{
  "input": "log_mel",
  "init": "orthogonal",
  "beta2": 0.95,
  "weight_decay": 0.2
}
Rows from block 3, named by matrix and row number. Rows with one number belong to one channel. Each number is 128 + 32 x the weight over the matrix's rms, rounded and kept within 0 to 255. All counts start at 0. Numbers have three digits each.
# convs1: first pointwise conv (model.blocks.3.convs.1.weight, 128x128x1), inputs 0-127
# convs3: second pointwise conv (model.blocks.3.convs.3.weight, 128x128x1, transposed), outputs 0-127
convs1.17:152121088167087146200118108115173133141125143191144159138132057173138115081100134205148085134191077067091157154108136061152132157093125110100079124146111132183088126118135222103136089149132199092113131110146145124151128141177096118099135181179068093127102153154126124130153025146120147118118120157143091061156118185072190125126194118144184129083108139135130148158207054130113129111130
convs1.18:133144144192145191096194136073080107168110110116078166177108148134189140138078088144113084151103153155139140137074101163064136179151182091113095137127156130108161151184061134084108166085122170089159159156130120109133174152083114125111100063139165151022114123126090033169147185170131228130149126131119141108060122173121154177048077167170074164119157135144127104164142163057122122124172
convs1.19:108044121158109116156089187121136174101140123133116126157105174091101144194159168169088089193190164111137138150122059141178137190116078110146172143140164117146143149170182092141150136128125130139164168159152150122073164140122160169078080158162121146113107131091168168142143090151077073106099210070161131031100171170135095129153099146144135121185062141120144060085166113182159134103138
convs1.20:129066114161102143142103116146096141154147152110112203091096162149129167122116155163076116204174164126209128166125114138125133144110051090123103149128105037196133151170162131102121130147131118178168146121140148135090113121213100159119125157131121138108135137146128158109124115132097142108091153107099088047102133153145150136106149139102109133174084121139156116150142086225115102103131
convs1.21:137161141139132116151147165135180183109113128160148105127170186130132097122095116131108111131146106126134098140111130103064107114108134141104103101149139159102116146198097130135114152134103131092093117141124139079111121048115126103058127096090121193139177147115134157124106131149126141011153098096126155113009173090128140114102138123101112163163118109115141102138144123138152108158119
convs1.22:081137107139112218126085103142100115123122095010128223182132088135157160146145133143132094197086114060139136134092160125139130157117095163137164101095097095115140179153109122132160140072128113162153174108171171112071150148196061110122103129133164208131132111138069098091125102165116136150090098140164105080088130192134143110065100116095129139125130157070143127099192147193144139116180
convs1.24:104161136118207126092096084139113165100156079124105137156186133151092135081051116177142125116186100143152098109143114093194140192134152101064141116156124156118137100132159108122109175116112102201119148169053080163143178099089195089160139114085156161160187102119129113104155129015120144115133112129138095132102084137123111129097145077102120066149148092084164135119114095132081132223149
convs1.25:154112128110098130126139136133144127155156139111152127136133143137123122106127113108133147131125140119131127141145166130164123108124118144137122143092118124152101122169174106149149148127125118143116117145116118099103145145148132106145140113127146136121144100121131122115145132156126122144119121117121138127107127161131098149107124132121123110129128142125098108101161111139135129129116
convs1.26:152105148104153094096129155116090126113058150159139086091158171103111131140136100154172128203130151132133172191125080192138122144133054182101145101158159095174117077098155070142133149141162169131186120110076110065089177111125127128177117165151106108099171085164092086096049113105129125120137089085073065095164158093185091079104097116146115108153045136118139137200128130164129118172132
convs1.28:129130133071147136178076098158169112140128124164113178086195103171116130073105104128138155163160144101119103178150063050095116150161140121091093094090107201116112111135180229119131114125147166104068117105104098156139063113189138158110160104076128106193101190108175106180155067120112110117135110101092116131164082157121103148109088153130154151103116146161114162151182106099109137168077
convs1.29:131159128078120161101113134167125102128096133071170183120090117162143116148134117124123182205100118070123065144142176124125113115157087076101132200101149063167104150143137086134144131146142121164094171138128105138089163160237121126150151111129043081125114117128015150064113147129059100128072137088101123088193164132109089155131127150083058138107125171118104152070099113179113084158119
convs1.30:222137097134141062127149140137151116046075164105152090099125184132168143129177161170188080119120121141120202155136165069167126153161180082152056186119141110126091167102141100135096129160100175168080116144140032174154098123090177128103156157135158110149111114121193196126107178125074168128137064082154136113150106155114123142143066149117108159151101182130093126071135126051110141111164
convs1.31:091058134025092105178151115084141128118160171118135092183103100143142094089170136096162073187108205098143156133126094187205132161118158181127107182118141108132124082182179143128096110142093142161113134065153137128108111140171093105111095162066183153115121114120135106116137169135162169152139101154145121068111141124154152113068214135080173120161119123178070121141162061156145139152155
convs1.33:131112124130138143133124149119131144116137128102120109137138123124142147122145124108137139123121140148117133160121163152129132085138132141141125119102122123143099125164146107144131143121152130140121106142089099135127152147123136116139135121136127149109139104143149130102139147156148145127122127140155123144107117117130139107093140130113125116108125129117131123117149135106139122141155
convs1.34:089202147144099113103111075108035074139152138118118196141143117111170083210191110122078132156146133154218091133106127121162084145144126115137145140083190157149108204123167136116164147156136103081141192103149089101169176139053085066154118112112098114069220104147179093074181123112141156098126106133079070149134135099133137097087089066127111041147155142160105082084171160188121106130120
convs1.36:112052139090121076084111168114133112096193187100179115162070155081112117162155147106140149138113129105176179135144182179162104093133121130148139155135082140139110092148119093165135184152158160134083134105055097137082168076152137144106145099130086139108154115132109149140155147255102136161115118144115137149100155157153089126079139130145156138137094149102056112125155067166150127131095
convs1.37:129143151104118111116150102114176151123141087073149146056143099093083138106091137062075149084077132216155107085129146158103081112127111190124147115109078134142135093125120110149142215129182155121112114093120149163158143141045139132157132077095129139134116186163119086138145131183145099102181126153123138115096100187128110100145139075142118113117111000147130092126127134127047124129123
convs1.38:196123139161079100132114204100142176162129133134180169129097151151151255106115141104132179125107146143120152162091182181144118075143097093145147100067103087123119159206184096156128134101100156170124094159136109082078132177134150115166150141079121091184058073109157142120152111131153066122129133140132137117113106181160113110131139093179117094160129079142098113093137117131134078147139
convs1.39:051112103143106096190124140201110168136107150122054131110101143113134169095153089187107132182149154082149172190117087132049108121095078143183148105122135136112119115157247136171135104088174131097173089089174065128126103152095155145096122144132102118113102103084123081113150129142124143110070115113123142088142182126137103060078094146143121081084095135126158151068094189125179106079082
convs1.40:173090143179169181238187126140140130117111166135107090123076081121111152178148157120142126123148147096129075131121101166096156117118134149133146065157160139071155127227177110169120122153064148118129120120109155150149089146163102098078107134112159113178072165116172120136167222148193127103129161066141125111108110106146168138103170151155064147148108135221156159132159106063139131095112
convs1.41:161174189147123115124100155094072128197168109143075179092074168078119173129089118094097168142163181098081171119114127082121119091142074105198127126092139111128078131197140109171160133129133135114155154185081046107118188155132133156115089144142120118103092110142153116078080030134142089092129147131143121123060101212069127149070121137116102131159133093160140105123170108097101101148151
convs1.42:109106115101120109114104129128129124128152131129118105136100148113143140111111125133141141141113116087133131127133128128105117113105121117131126141077133131113101142156169127132121129131097119123125127118099094125115139135116114124165121150129143139141106100102130128107153121153121183158133140158128150135137090141153122108119131114124130099119146133113119139085123108138137127149123
convs1.44:202184134158090143107111121110165155168142089104189077150158175185144175148123127106126111100150098170055164163128127153121126098170126183130130180115153075163085138147206106129120139158130061185178116180122101167114128127147132146144139123134207130089118061073091145128083146075190113134119103084148111091129130158168095130154093118209131090126128136120129122144172142030126167121149
convs1.45:101145094136125179149152144162157195152116106065120136154167148193071207070077134147091167159131180162092140158127054110053097140136121108069085121150130071169090091120143125108153066094148154113168115149116096121138124169108111119116159189150150133161082125114164139161101098141146141149168112077107108049145051178064120148119114218094113145164130105071142150166091113087117127152123
convs1.46:148144176185143109126119131073142077129125085057141214156126125111146092110134060175140126222059125051144115085112117113146157062043116099139152118150136109181102100145095165118116109106154197106118158092147101163136133073098107088100169139111083143188133135159131141150166130143145154125146147127081003111135150095174151111121164105187162102092150158172121151150135111124118149114142
convs1.47:131129078074101151155145129140158198108146132192149151130144071150090154122170112125171094055079123129126127143146249171140070108147077163177134125164136153100146151102174157162125073090134121135198128170126111162168103099179147196165171148152107174133088089140129179138084091138154131126135129171149090135177134144137135109189108134155165008160084128129132146117064145084176096158203
convs1.51:111106109131148104156196144106102101135163168150098136161144082114196122102134112127122125189247109095146102129160108067151110185084131097086160154152076057138163130092124080146161126127116158054152112149166138141144142101169161132133113177134072063120147157105104159136060202099150074141107116106174142089147154088171152107122077150101129122154052138152124189098149197095123159152161
convs1.52:086099121116083140128183099132111098193137172081084164151138096140168107103095129107148157179146161156124174167137117182154111122157119141126107124071073136051118147182101128133089146075126140099169140105103117142137125063045079133127027116133129138092081101200093046090099158178114157079122082228170145125167118155134140071124191156073130152130185157115141085125163148112129146103164
convs1.53:135089142157142126084169148134138131064161138148113033100120122118102134125126103156131158062057159160117096167188158237137161107150110145130094132107113198071051121255168111123144119155131084119155132132129125146110150145126063178098074107177144143137116066158163130156166117123131169085122134133088162121100124131181087140079136142136167141085079187143142130100129089126174117164103
convs1.55:107151131092136165133110097156155154082095096173158194164118157117122140182095140127134139093116103110095205110117168187101079138109088108161081145118071128137072047194193166128076161109167181121127103121137145099170166132160187144163103117115158166111109086086131148119163005091123098122155109135069170114119113202151075149083163089122093150158066152131143151157105068164137138086080
convs1.58:108112078089096048115078126192086148059148151165128114108157138140104173114139145155122190092113126147050144125129149175068137128176139097100072117169123105090136115122122075147103083118131133098140097126118093110153074158064107081087126088139140138152103118124160084099130149116116101110138128100117255127160090174091111167144110134069116153152125058115059178093078123124087109064107
convs1.60:123106135121166084082162135161091132178087139137113113086062190124136162088102109131127148132111193168123097120135112077151117133186146068106111140133177059134166159135127078117075144127081161158121170113143065143114134120070120103128084104152133091071106103090218127088147185123151124121078171110152124134174107113114105175123082101128050111149156108111080106059147095055065134131125
convs1.61:095116149174129146042134135115161156132126137123072169148136118134102186204099128098056112145201157038178107107121050176168101142149167058125136111075077109106149135167102187103146116119159132111142128108132181147082072120099148115108146167116132138127116190137131182124111148116122119132057220134132068149140166088140096060140136097161149062187128129126097165132164059145137101136126
convs1.62:122145122203139138135103082136161168134096112129108157076093140116036130085075109168104179164133164156091085126121193089161123077134089144089114173106141167178097152155148124164138114090188063115148139123161080143122241177182119116166170106151066088083123051170018131147106112128190097129154087076118066070121097122135128055141126151171112083060152118120110101124087079147131123158131
convs1.63:141096130132112144155116144155124137117114105108152110107138127125127137117128107137131128129110121142103150125136162146154125117169120127161119118147135138132115119156152111119119116130116144118129118113093100109169131146125098147137157132125128129126117106115139130160166151136142159125147100123148148135147132156134108153106106147127118118128136112115106140114153127150125136134139
convs1.65:107114126129131137121125128127121119126123124131131127132116116120122112125129115140141130133126139127113106129110143124128129113121123147134131126098132136125117117145129120132133128128138102135133131130108105128134125141135129130149133133136125120134152111128118129092130125154138152139122135120131135132104123132143125118112121132130135114117116137127134130104128138146128120129120
convs1.68:132135126130131121134132128123128134129118135130116123138128125131127128131125130136133133119123128129134130124123125120120124137124116125136126124137132124129135128123122130117130124134126129120125126126136134130127126124121128125122136124124121127129121131123129128136120126123128121122123124125127132128134132125133128127129125128129128130130134130132133131131124129126121125128124
convs1.69:121121124134125127122120132136132123132136125126127128132127131132124125124120129131135125136132129131123121132121128130124127129126132124129131131123129121127118135139137128131136129124125132139134134127121126132130134130133125133130126126126125132131136117128127125114133125127124129129137126132131120121124125125135121122120130120125130114128118129126115123126133127131133127127128
convs1.70:164182185151201096124156097118125139115153159076147126069231124139163121108146127094146205161075117198173068141123126128143107126159137176145116111136228132119145148075161137124109174178146139145123111173156144116092136115121161083123167044089136125147135096169150090162164144137181111107165088078145095121145134155145182109093108107109145139102134144132105070163112119127139091165111
convs1.71:175125074182101114131166103136130142139152117113093151076157092168059169119111169148061174108147183148089185110113069068120108156148190119061089125209139137098180097098113148126072099107116180095183153162144088148137046077139148114056167143109143162123087182078143127166089122086153119103142132079100124060171129130058109146154129214153131133127139103110119159143138128102121134144153
convs1.72:123142124124126142146097172152167111102196125034172149204130196091135135087162141156128143195073109067140159171181128134140180154090142158110210139129067145132125146177143106125147152116133134151156097070151124134132189161207166155090084101122150120105098114099114114109107162165129103140073141119131058092134150154196140136122110057064147119144131201119138168116158114188182110138140
convs1.73:082152081111158197134111138162136105110111139084162134175148080190087067078123127161137108144156157090095106189113147136140159116019063108140127165149154041176086115118122143157172084130088140116118105161105137128086171131154079117158148137109050140151157128114080135092132083120148154102137073160117102050118113119115096148095197153126119105134081192087140120140129125133115125115139
convs1.74:120114120134131127119125137127129127130129134127134121117125139139116137124113129135135122121125133134123128129134150114136125121142134132127129122107138132130117127143146113135121131132120126141130127131108114128131145129139122124133128133130125130133138117129127147113130124139123142134127121139125136126120107127130129115103117140134132118127121137125138110115120110142137129130125
convs1.75:154089131131095100086105134077103161138129081140122056137163099123135161180112101134093127101093141151141137172082191246071088142127076147198182117143117160159070188101164126144115062094147164052153122165083093144123137127086134132129126146090093131133098114202142160128102126167151117101210112108159107128136066185125115099073146139219127103051156102109127155189087091031154115123112
convs1.76:122086162159150085105161113152101186134087127151154119104129081101187105110085113106147133155088130128167107181110134131168148126140028152167133102155138255077112131141137139127103096105141130109123106178046095122145068147161128122127166169103146117142148155159119141125117122135138099133146131103126130164118122139165133127136126162150160096125171140168140176145146155039140127123118
convs1.77:091182113083109103119102131118193136142094126068172138204147076154163163128134128150094136065056141126178142128120203219127144091108103117118081110129085095163168148102207126129146141142090120156189109162149077166130094170138184175113061157144131157156149110090118087105197159135105147102166109138085118111107137152112122138193178135075141083178153138109151153128096207127101103130151
convs1.79:115112140121128132122127131117129119122136111106142108160130132124123129127114140132117135120136125133131149157130139138127130140122121113127123142117140116128121122150142122152145132136123129134121140137116122124118122126131131128115132122129128118128129131120128134115136132123132145117138125128129131117114107119129111140118131135124127118135125123125122132114127112142132123123140
convs1.80:115058126107165106106091149130139132102154146160096151146146134082178089145132110082136151151100092123158171087127150167150100089151089126153186128098126179106114156130114126151104165158118147134081161127040158160120132110099149150134141069130122187087116130142093112110192153255109139156086130147155130157106161136154104147102096084142104090149103158140079144124159148186157133125116
convs1.82:126176091117096112179087097124174142155149123166124145059174111168197098136104083121140117157047147129102123132118108038185084162119156147136109094132205148103131160094108174115073066149116210120094066157192103181150140064123099114077157122136151129106126166139134112160096122155092109087138117064128091144198093112093152176123144155126163109178095089118106113162131095085100096158146
convs1.83:126141173113113138168112092120114104117120101173088067127195149106154119106143133174093130141180103136136197204112123067184130158130147105093058160181098165115145100150126128161141114136106133074130153135151115127178119120125145104053125152140141159149084145133163140122112059074139147102154089109143098113134099122039149114112099084132098146145031099136177116115169120235153167153178
convs1.84:124130125132115132128134126140128109130146129129123126135122130135126125124120132132139137123126140128128137131123146122138132121132125122131137137119120130120111120135155118125138136136138134122138133131115115136127134137139126128132137124146131134132150109116125118109132129134136135128134118127116123108122125137125121117124118136132127125114125138131130122124132125132134116130135
convs1.85:127115136136132125119134125125117134124128128117135130134124126132124124123113125130135129118123128134123136132120145134121126119131126134128140117114118133131123136143142118130120137131123117129117138129112116125131119139131135138150139124127125117132131115120141129107144120146136132148122121126124138119123131141136124128127121136119125119135124132132121127112140124130126122119131
convs1.87:094177198141122172155114168122137146149095139126156131114079149151150080116201109117122102124119131159070100159140171122104118156131110147144169153087180164214122202167174115159129138152085101130108112127122093162185149174090084185137152077187150065124142068141144139134122118160134136096139024134146168123096137193126173124124108153081104183177123137070099128050198116153138182128181
convs3.17:162108121093181109109143079126140067054097122123123119126086107145134167130117120072126172130096093116119147110154093141074099074095095080080089128151073095136059110096129158103148130100149152083142083120053030156113121099133089119126128050159118122117050102108098108187144146090094144151151100065097124081127095114142169159068100152051078092153042141144121142106148157112131087102111
convs3.18:148114071131106141142180184180115106038156176131051132058102160108118091124113125120187109161178149144188127174130079098146117138093130168137136150203180138082112153168098163096140155093093102142106072189127099183147117157080200135092081140125113100084160129106118143131108104113080117078103134188121164106156087150153081100138163074124144133143169153097089207135133151204124167127113
convs3.19:148101167129173085113083122121152070181074131154164139116084127078141084090183144111107163137133054168124117093156173109141117155106116128162102082137144047123123202123107196102089106060131111105164122060145098125114069066098136111129194092164126119100121120132170134186153109069088165127131114119153097132156223162147161097133173128082129030146113112159153100092153200101106106100129
convs3.20:184097138123177118098101130114158170108089155153093137176085102161135140102146145085126162152151076159147151115159091075143121140137076146084080126182147183134105127174153167096120165106157061046156146083134125107089103116169154164111069064153116146123112153139177155167158129116104165148162143166140184153135113040167171114087110118076138046176124147147137098092133148178146131004131
convs3.21:084114075145092100118119124140139088106165112119053150130161134121078155101137109157128072149087155139096166108120117163140083142027126120095117151093118112129151225101123118147106109158126130145072175141107156114141173133130124114077164138096192037135114119123117151116159115161191049056087194109106066111060164126133094141122235089150135132069147116098109125143135119128071158161078
convs3.22:210070051162135133126173166113104123102116098188117061122104131103082083144146181127159097150122102130090139176136125074107121119084113155159114141151119109065103087104178149083113117173083115159111142164068162114168139143121151125153082084072122042074085175086063178159140105114031130124094151179196125148108062138187116135063179155159099132136177178123143128107135183163107151062147
convs3.24:113142092067110094113053126109098086087045075103100047074114156081075119089139072117072091149088130146085126097206145131098136169107151145141132103170136076149094179073042132133067120076153171125083104120099082225169096142128122140130198118081109110120111130115086131188093134137132103094143075160125128051129210116137137095110127155065126115093058148102073089111133161095112135144172
convs3.25:148135131114109118148132132150114132125126120143127138110129143127128135139125137119133143120131135142129122126127127122149147134139139143130145119146115120149135122121132126127128112126132132143149119138135133123125118132129144138118122111127137114142134140140138135129133134138146134134115132117111136135129121134115143126119112142115120123141127122121113115154125099126140125133134
convs3.26:143120145177120106205149132156098195146154189081168079112138116141196129134192100168128085133117137139096060143152129150160122145165219125176188124091185088070160133076046114127171051143087142177093164117182160100162172149167127156136120098157143153150133110148172016095074121187128217138141150155134180145136108124070124143175122126138126155146161137115200085170085173071166142135160
convs3.28:139104183130163164157129138198155137157149126098140177124135113137113140153207126157154155104152152112154135154094154119181156194140139185193170166154177171076218141164143119105167096166111143088176125164180145102146166138154145102091090193101176138143206163118159159056136111150159068144109164125175165128170128142155113045134138132167132126099187128120151134140065164169127152174159
convs3.29:139135101153119069140091189172097145195167196164097139076132118134149142132141198101067152107144185155093161100133093102162084146169148144118100128149158212090166159118129150127122144111151141178117157183163056138097131098134189140146120085123132111151066151124124185157117113164110118108088157150119156131122137069167141044137170198128129111149108070102116092070101129125153174087073
convs3.30:138101134119152147130131138088211105053110132074121131192152057100121089086121107103106131149112107147067128171152102137112143087175081149088126158121119140102046107107155138146136063134165141113127131157127209041128081143166088072095092165132124175087107132125103119187131120164169112133173158161094099117087149096144137153151066127114171159099121134148097159199027099184119123108121
convs3.31:147089102170180140165139125091134049112152109116161135093159157098128148149135104148154109169127071093114122114079115144098126060097145106141142197140120083100166100111097122118144135117097117142141119149148101171172092175124142089181133108108050138097144131107084124156111132133089048168135090123201156106142127129100124148081117164139151161112123131137139177200119169145117107181137
convs3.33:131141146126139143114126134136131122125130142129125121101132137135131137138136118122118130116132131144109134115115132120143113140110144139120147131123117128144148102124136132130132126142126120142135136136125122146143132115142104123135129125123111107129129124125139115119130141147118128119123130098141142137123127128133114131112133117144143131126114109131125127124117136119124122137139
convs3.34:121191113097084191144173080152163142095110193071158168183136145114108108169163114140101164139124173135157198129161079103166171133126053109105123118140166090120115131180118059156130137115164167096130090144147119072025180154149206161198103183156113139175208101180199169083107091075161144127183088109116087141109140101065149118201111114142182144152149106146115136163126076160142137134115
convs3.36:177133159088157155174168077115098154120161180145196178104118103115154236156151084109156150076173079169152131137113124131146147154111107150135167094195123188126095127140094164077131147120039138147185099101143137189045086085123133173102125128163127145054126131143123117129124139072085141131086116105172120131150137125132195164112118152085108080162134154152156065110159138080177174120160
convs3.37:140040096116147140098089134110118115108123137082121104102131113195142130145077133128135090047112124114070127092109117123070159076143132067143115110124112131073131118148154093123160076133127065117174139111146159074079135076134161056171070160168074133140130217131126124134088064097121121148106132136215116148122158129154158173071120100144111140146142083149083086104152101152089179113095
convs3.38:161103092123113122116119105106113120128153132128109133151135124148053192155141160137095108086132146072136122111111143091152165094157115089127128201155108126140120084153093194126138092092172074144128173123157104093154156125107111095223103112086051166151170163086082144097111114115086096125102167084119185108108129133111133139091041082097142140092128164047116150121110136140126048129125
convs3.39:040095111158138188133165165091150065118183148152172071097147152095110046142158104123135091160099194211133145096117075143122141106126143099065086095021124119145108095127181058155098172167118111098123130190074128091116133123136111165018079102153139144125156177156174210115116143132140154150142086081133088166136134109138118124184160116149140158122111115154076127119153083146095202121121
convs3.40:118127193103186117074073171165101180110111136085121166142102144172156155095155122168180119087122141177135122127152166089195141173120142169111122167106129109196150215177089187141166132095153049141118169095189176150110096120164163092157105102080166167145080146094178155098052045086123129129140140101086146116104119150071162082111196113122160076163182134067175088121164112151150107104134
convs3.41:130122123161147079139096077102109133148161096111141118077170151138147155142087147142101157140166160129158125127091162083119146129134129167177107186143097130184136125145076150125145145138112088144144086147126112142135161130176088116163158170136131133161166171130144151088093071118065119152090117140083141153166115184153108108104118155097153166131106135067094116112181119120098087144158
convs3.42:150131120129115141127136125148122159124133137128129116135118121109102136133121127133130116119150129124134142135119139128117127136128137128128115127119139109120152122143114144114120124141122130114101125126116115112130135152145125130143127126112114117145139124130143119126127136146107118144127135131129149115113117139149134103131130131135121145113137120126122121138116125138133105135119
convs3.44:045142097099130077095127131156133105128112183207133169110073032124146123112121066167122114063154147157111098106138118122165133152168091106097051095141122144109165124148098154087142144112118152191092117100138053095124124143126163148124102097141123130105066123138214128130116183182138151134138181077147246120140089076193139129115126156117135076078065081195134130136145224141113171103087
convs3.45:157131122154129114062149069133143121129159029105109095122113140188139176121129148141123127158173120100130120138191074094067131098118126077069099162140142148134148129066035024131140158126152117193143075128129090132169124134066125055124126135139150084145087139099117107112105120136137146103134139134138176108158098132153117144094125150139149151149063172114015156143152084122150140128126
convs3.46:086150106178132155092122104088163137184089113164126099130168073087132055132110155144171108121108109117140187096139169175141137155115159150127043081092137165151154116137104128212000176155181169170067150168133139132106122132183132167118145125111124101100196116173203158159111146115132176088157066190109072116127217169075095151156157095182158156110113093166122155151139104119119154134172
convs3.47:138103106175134135109124140106139138139130119080140067100125188137117106102082128147157188118111172096150144109186132083085112177089134154155119152087109118183143187156110112154097117099161164122108105119144190168165167165178131133115213160108178107105102142052121122163112079124105111133099098160103104151179100105086102070140158106074167153142148122128107125072168132130138135080113
convs3.51:146155058099141022088036168105083102110098092113124088105124079094171141093153110106072174153117165142103138123173116143121103156139056129050155089148125097121125153048134057163108156096120144095122129137103134148140115086069092051110116068170128111111080117080117164174132117105100130136146055108155147101073140099111110172096142138097095072156056192123144126176088111092164172123138
convs3.52:149132115074095144126080144102175100143086068181127065104137065106081119190109138020044116042078137149137134068131158135124164133125129183157117074182050106159096104115176143073150064148176126094178113145090147156143113150166092166140173167135148080112143109122136189187156124179111153142144139128133061152074153135181150125138046143095104135109123193131104099120121136109079164126169
convs3.53:136144120124093134069113121185146124119128162106107148151129102154099134123132141126142151133194138190104158101121129104165128144109078136107125111166143177143133158168123106123134118124175107131181121159123098114138096193127168141134104125119130163116138136153162138098102126135121159107122151138155157119122131104094131117123124086145141154111126148131133120114171132165100121079136
convs3.55:065093120077149116112168075071112113161097068144138125142146132082059135139141172124174138157088082057127116175106180167098144120109135121145160179027148060165138094121163103110193165173128125089123129113111165109131115104138080111061191112047101150089109141109099119081143228114140030113132116163111122145143160128142124190126148111098068165134198077151118146174127152137095105193119
convs3.58:150157117127124133133119071145045134075132124077127065105115085209176129132113098127106165078195087042113102079169080115137123089155131126120105090146130139083119122088082067101132072086095029180133086136093084151126133086067148132141051134131115163108079185121117105071067106142137128166104055095145150073150088075144131128095126187121119101154120125115095120105167107127143110109133
convs3.60:190130097132126063120103136106057096145110112111139060142134028137203169111118122082072138078144126067095136113162148158089165136134121141108142086147093167124099125045051105116117099079115078177138142101117129154128082050091046089148105115164144105113112162105121100125113103130110124147128124106124160072099110088144156166078113156114108068155095135086089089191087109099147095114122
convs3.61:160112111097201140150049121110095131158117170086139155099087114123152101081089112167137143139118163146113099097106117042123105147112087091121159103111171104124166172150123099088140116032102115131163125022133140095104060087058137160189134091162179082119088152099095121145091088114115153137145132070170166055135070111130197169092181124163081107171128127205188075098129133066134085117176
convs3.62:176053151153139166169181125150156144120149128109114153170133162124178148112141104164240141133135145089173088130115073077126140123180127079135198142136176123127172081158138078154150178128144115163140111113154179102115076201113106155125103158144115109147144074144126091107160164114152161154199121109094178143144082069088108169131095098171164136093126069184164118187098110197092152162193
convs3.63:119142131110102150135133140152118142125129123099122115136114121132111135148136124130147102125115113145114138133133112119113130137142141147142123114127139122129134110128139118151148125140133131129133132139128139126112141103114139138162126120124135117123134107132093105118126088129139132129149107126144134131112107143116120134123126128142131125115141124140134127142125108113113115139117
convs3.65:129135133131142140122144121126124135122123137134130135137134123123124123113140145141122123122128139131108128120127130144140144107130131124131126133140124129133131131133126140141126120132128132128125130126119127130126126132125126128128118118135121139130146142135120123119127126120148147132123126115137138145109123118129109121136113129130117122127139127130142120116133143123140135120120
convs3.68:128132123132128132131134125124132124129124128130128136124128129121128128130133126134134128131126126126136130127125130136133125126126123130122127128123125123131128126131135134129126131131130121129124125131130130128130126130137133133122135136126124132124130128129128129132131131129126124128126129122131127128128135135129134132126126129131132134129132122130125134129130131132131123131130
convs3.69:134127126129131127133126123123131130130128129121128126135132127127131129129130129129122126122127124125125127128129127122121129127126131129123123127129128128124127130129125129126128130131127125128124128128124128123124127131125125120135128126130127134131130124132127127129124135141126129129127125130131129132118126121128129127128124130131129126128131131136127124135122133119129123132131
convs3.70:112193119126112135164121156124127123110163113126137111082252188137129117093178163125162117153133137164099160090116144144154061131115169149105069138090157107133134155101128070163141163124108152206162127154098147182168117113146150139130130107092107194136127144136092131159163205146114117111059121180108130105102177091136167173122083081130106141118058093166106135199119159181099170129148
convs3.71:159107129088173134128124125115112125115092104078132095114121143155134131150071115094111149118169087100109039105173134072113072098144132123109164102112101108139106108099078094091191128063134107115096080128132071190114090094076114104149129150146134139115084141084099112172106108128091168130133079101150163069137124112123116138107125164090094087181083158143136101138124102099115087129159
convs3.72:140149149131154123069075091107171138165111134080156173113190110085154097153085086145086095141106146127171161130154130155104170093189121060111105131108134114107145116109100066142185092119140116106163145119130079135139171162123082115122126167162154096235077159115117153129110082136191119166186137122116118137162128159088183179185082112159121127080093104133105139174097106108106136171139
convs3.73:070158164134119155154163155127099154152118161119156116116157158119104094088128119181160140120178166027070076183113170131194115154073160172152166114108210140154130157118073118160070102084143124186120118100108141116118111102097138190123167182111177158134135098181138075125104146192148154107125149116129105082146172192110075129140137132165150130174218063108157112173143104110155118124212
convs3.74:122132123129131127127130125132123133135125117128134131126121132128124135124134120132123130124126126128126122129122129129135130136129136127132126127121128125125131133123121121122128135128124124133126135130137133128127130118130137128124125128126131127137121123125127121129122131128129126125127128130124127122131121118124118123135129126129116124123132124136128122121136130131135128132119
convs3.75:161148217187179132167133112099172108163187195182157143089129120139159123114172101068183148125119129147169140143095129080214085124156118081145162088168188134142149131105127140084122163156097084115161139147112099149129134105144107128152152136157186066123167118175135093113169155167106118134152135114166110137166107134101103161105151201145125127118142199102194116173188136144148091136151
convs3.76:145116135125155128088129055098183078125137113124148063121153148175128153103071152091144130183166072158176181084159119091089147111131036139080082147135128159190125119141121146089109197117166113113147164107110131140137107151106121112109137120125087065119109157092135175146153101106127098131126122132146149100157059077159095142122101103119149085121116203164064125098161100146129107065095
convs3.77:137144137125117188086123167177183126099103214096127161128120086169197114197135073164143173122145149161167132066112123149107176172118089090109062075100151199157154155186121165102142154169069126098103156165200113099108159128139139126114132147196122217114128115042135127142169124122140162146073114065116124131087061100098187121148133122140124134165083123179130117149086148158136148180151
convs3.79:135133116128126131125134110129121138122133127108136132129114136131136124120131122149131139132125124130116124128125123121127128131127114123124120122124125122129133131123134133126118129114117132119113128117121131119125113131136144130122133139112126123117122129130119118149140124136125136127111116132139124127115121132121131129125134124128112108131123127128145124135127121126131128130133
convs3.80:194116166090148152163164099119114149111135160149169171107112128124166205131181090125153174096169071156130132140130133139162141147115112132123162087206119169126091145128094164083124134108053117136189088111125128183066069110117141167114118132158132124068118134113108086126133126080104134122101121110136119098124159126105184140095132175096089093180148140148147097130145127096169154133156
convs3.82:163101123126143110064121059093132126107085129078141125123093152137133117134055136116147114105112081113156090129144116067096142079108102069110136107139108110141114124102105110100127109087138117075105113083118112174134136098078107112134111151162120117087107125090101077113102117112103151147126143059144131121110112156144129141131138146143103126148102158114115084117174090144117114100112
convs3.83:146127126174106134126162129133164099140184170200131149145158129140127101121127140180165117125079152127150127123093139134176155141141103151112104140149123142102177151153173161168094099155094078101152204122145147070115170157187146130122117181154137113152209147149144114086118132167171112128131187124109104152138105146153113089164150091194172193098219083116150151119136126192111223138098
convs3.84:123132119120118127131129131122129115127122133131125122140135125123121121124129122137136134130124126121132120127133137131130125130130135129131131126126123125127122126131118124134126121136124143128119126128127129131121127119125132131124131128129132121126136115125134118116126128136135130130120127130132121127127126135124127128132126134125129128122129118138131131142126134134126124132133
convs3.85:120124135131136129122117129122132132131125127129126126143128129135136141125130128127125125131128130130127125125127127127131128136139134127131132134127131131132129142140132128132118132118128136129121143128131126138128120116127121132139131130126123138126129136133131123129133134132114130124120131127141128134124130133126129135124130127119129118135132127120127127129130135130135124119125
convs3.87:180154148106169206119177075157155059139135114092152161094141154170122143107138083176152149158107145126146164102148118136084073127071101083071127121116069102155134158125155108154113155097133145098166104111151064111037070080129147099193133167132175184180153146163162142075104135178162131131146119116143061124116166140109073166181168146131142058111111144120145112183161112135075181092114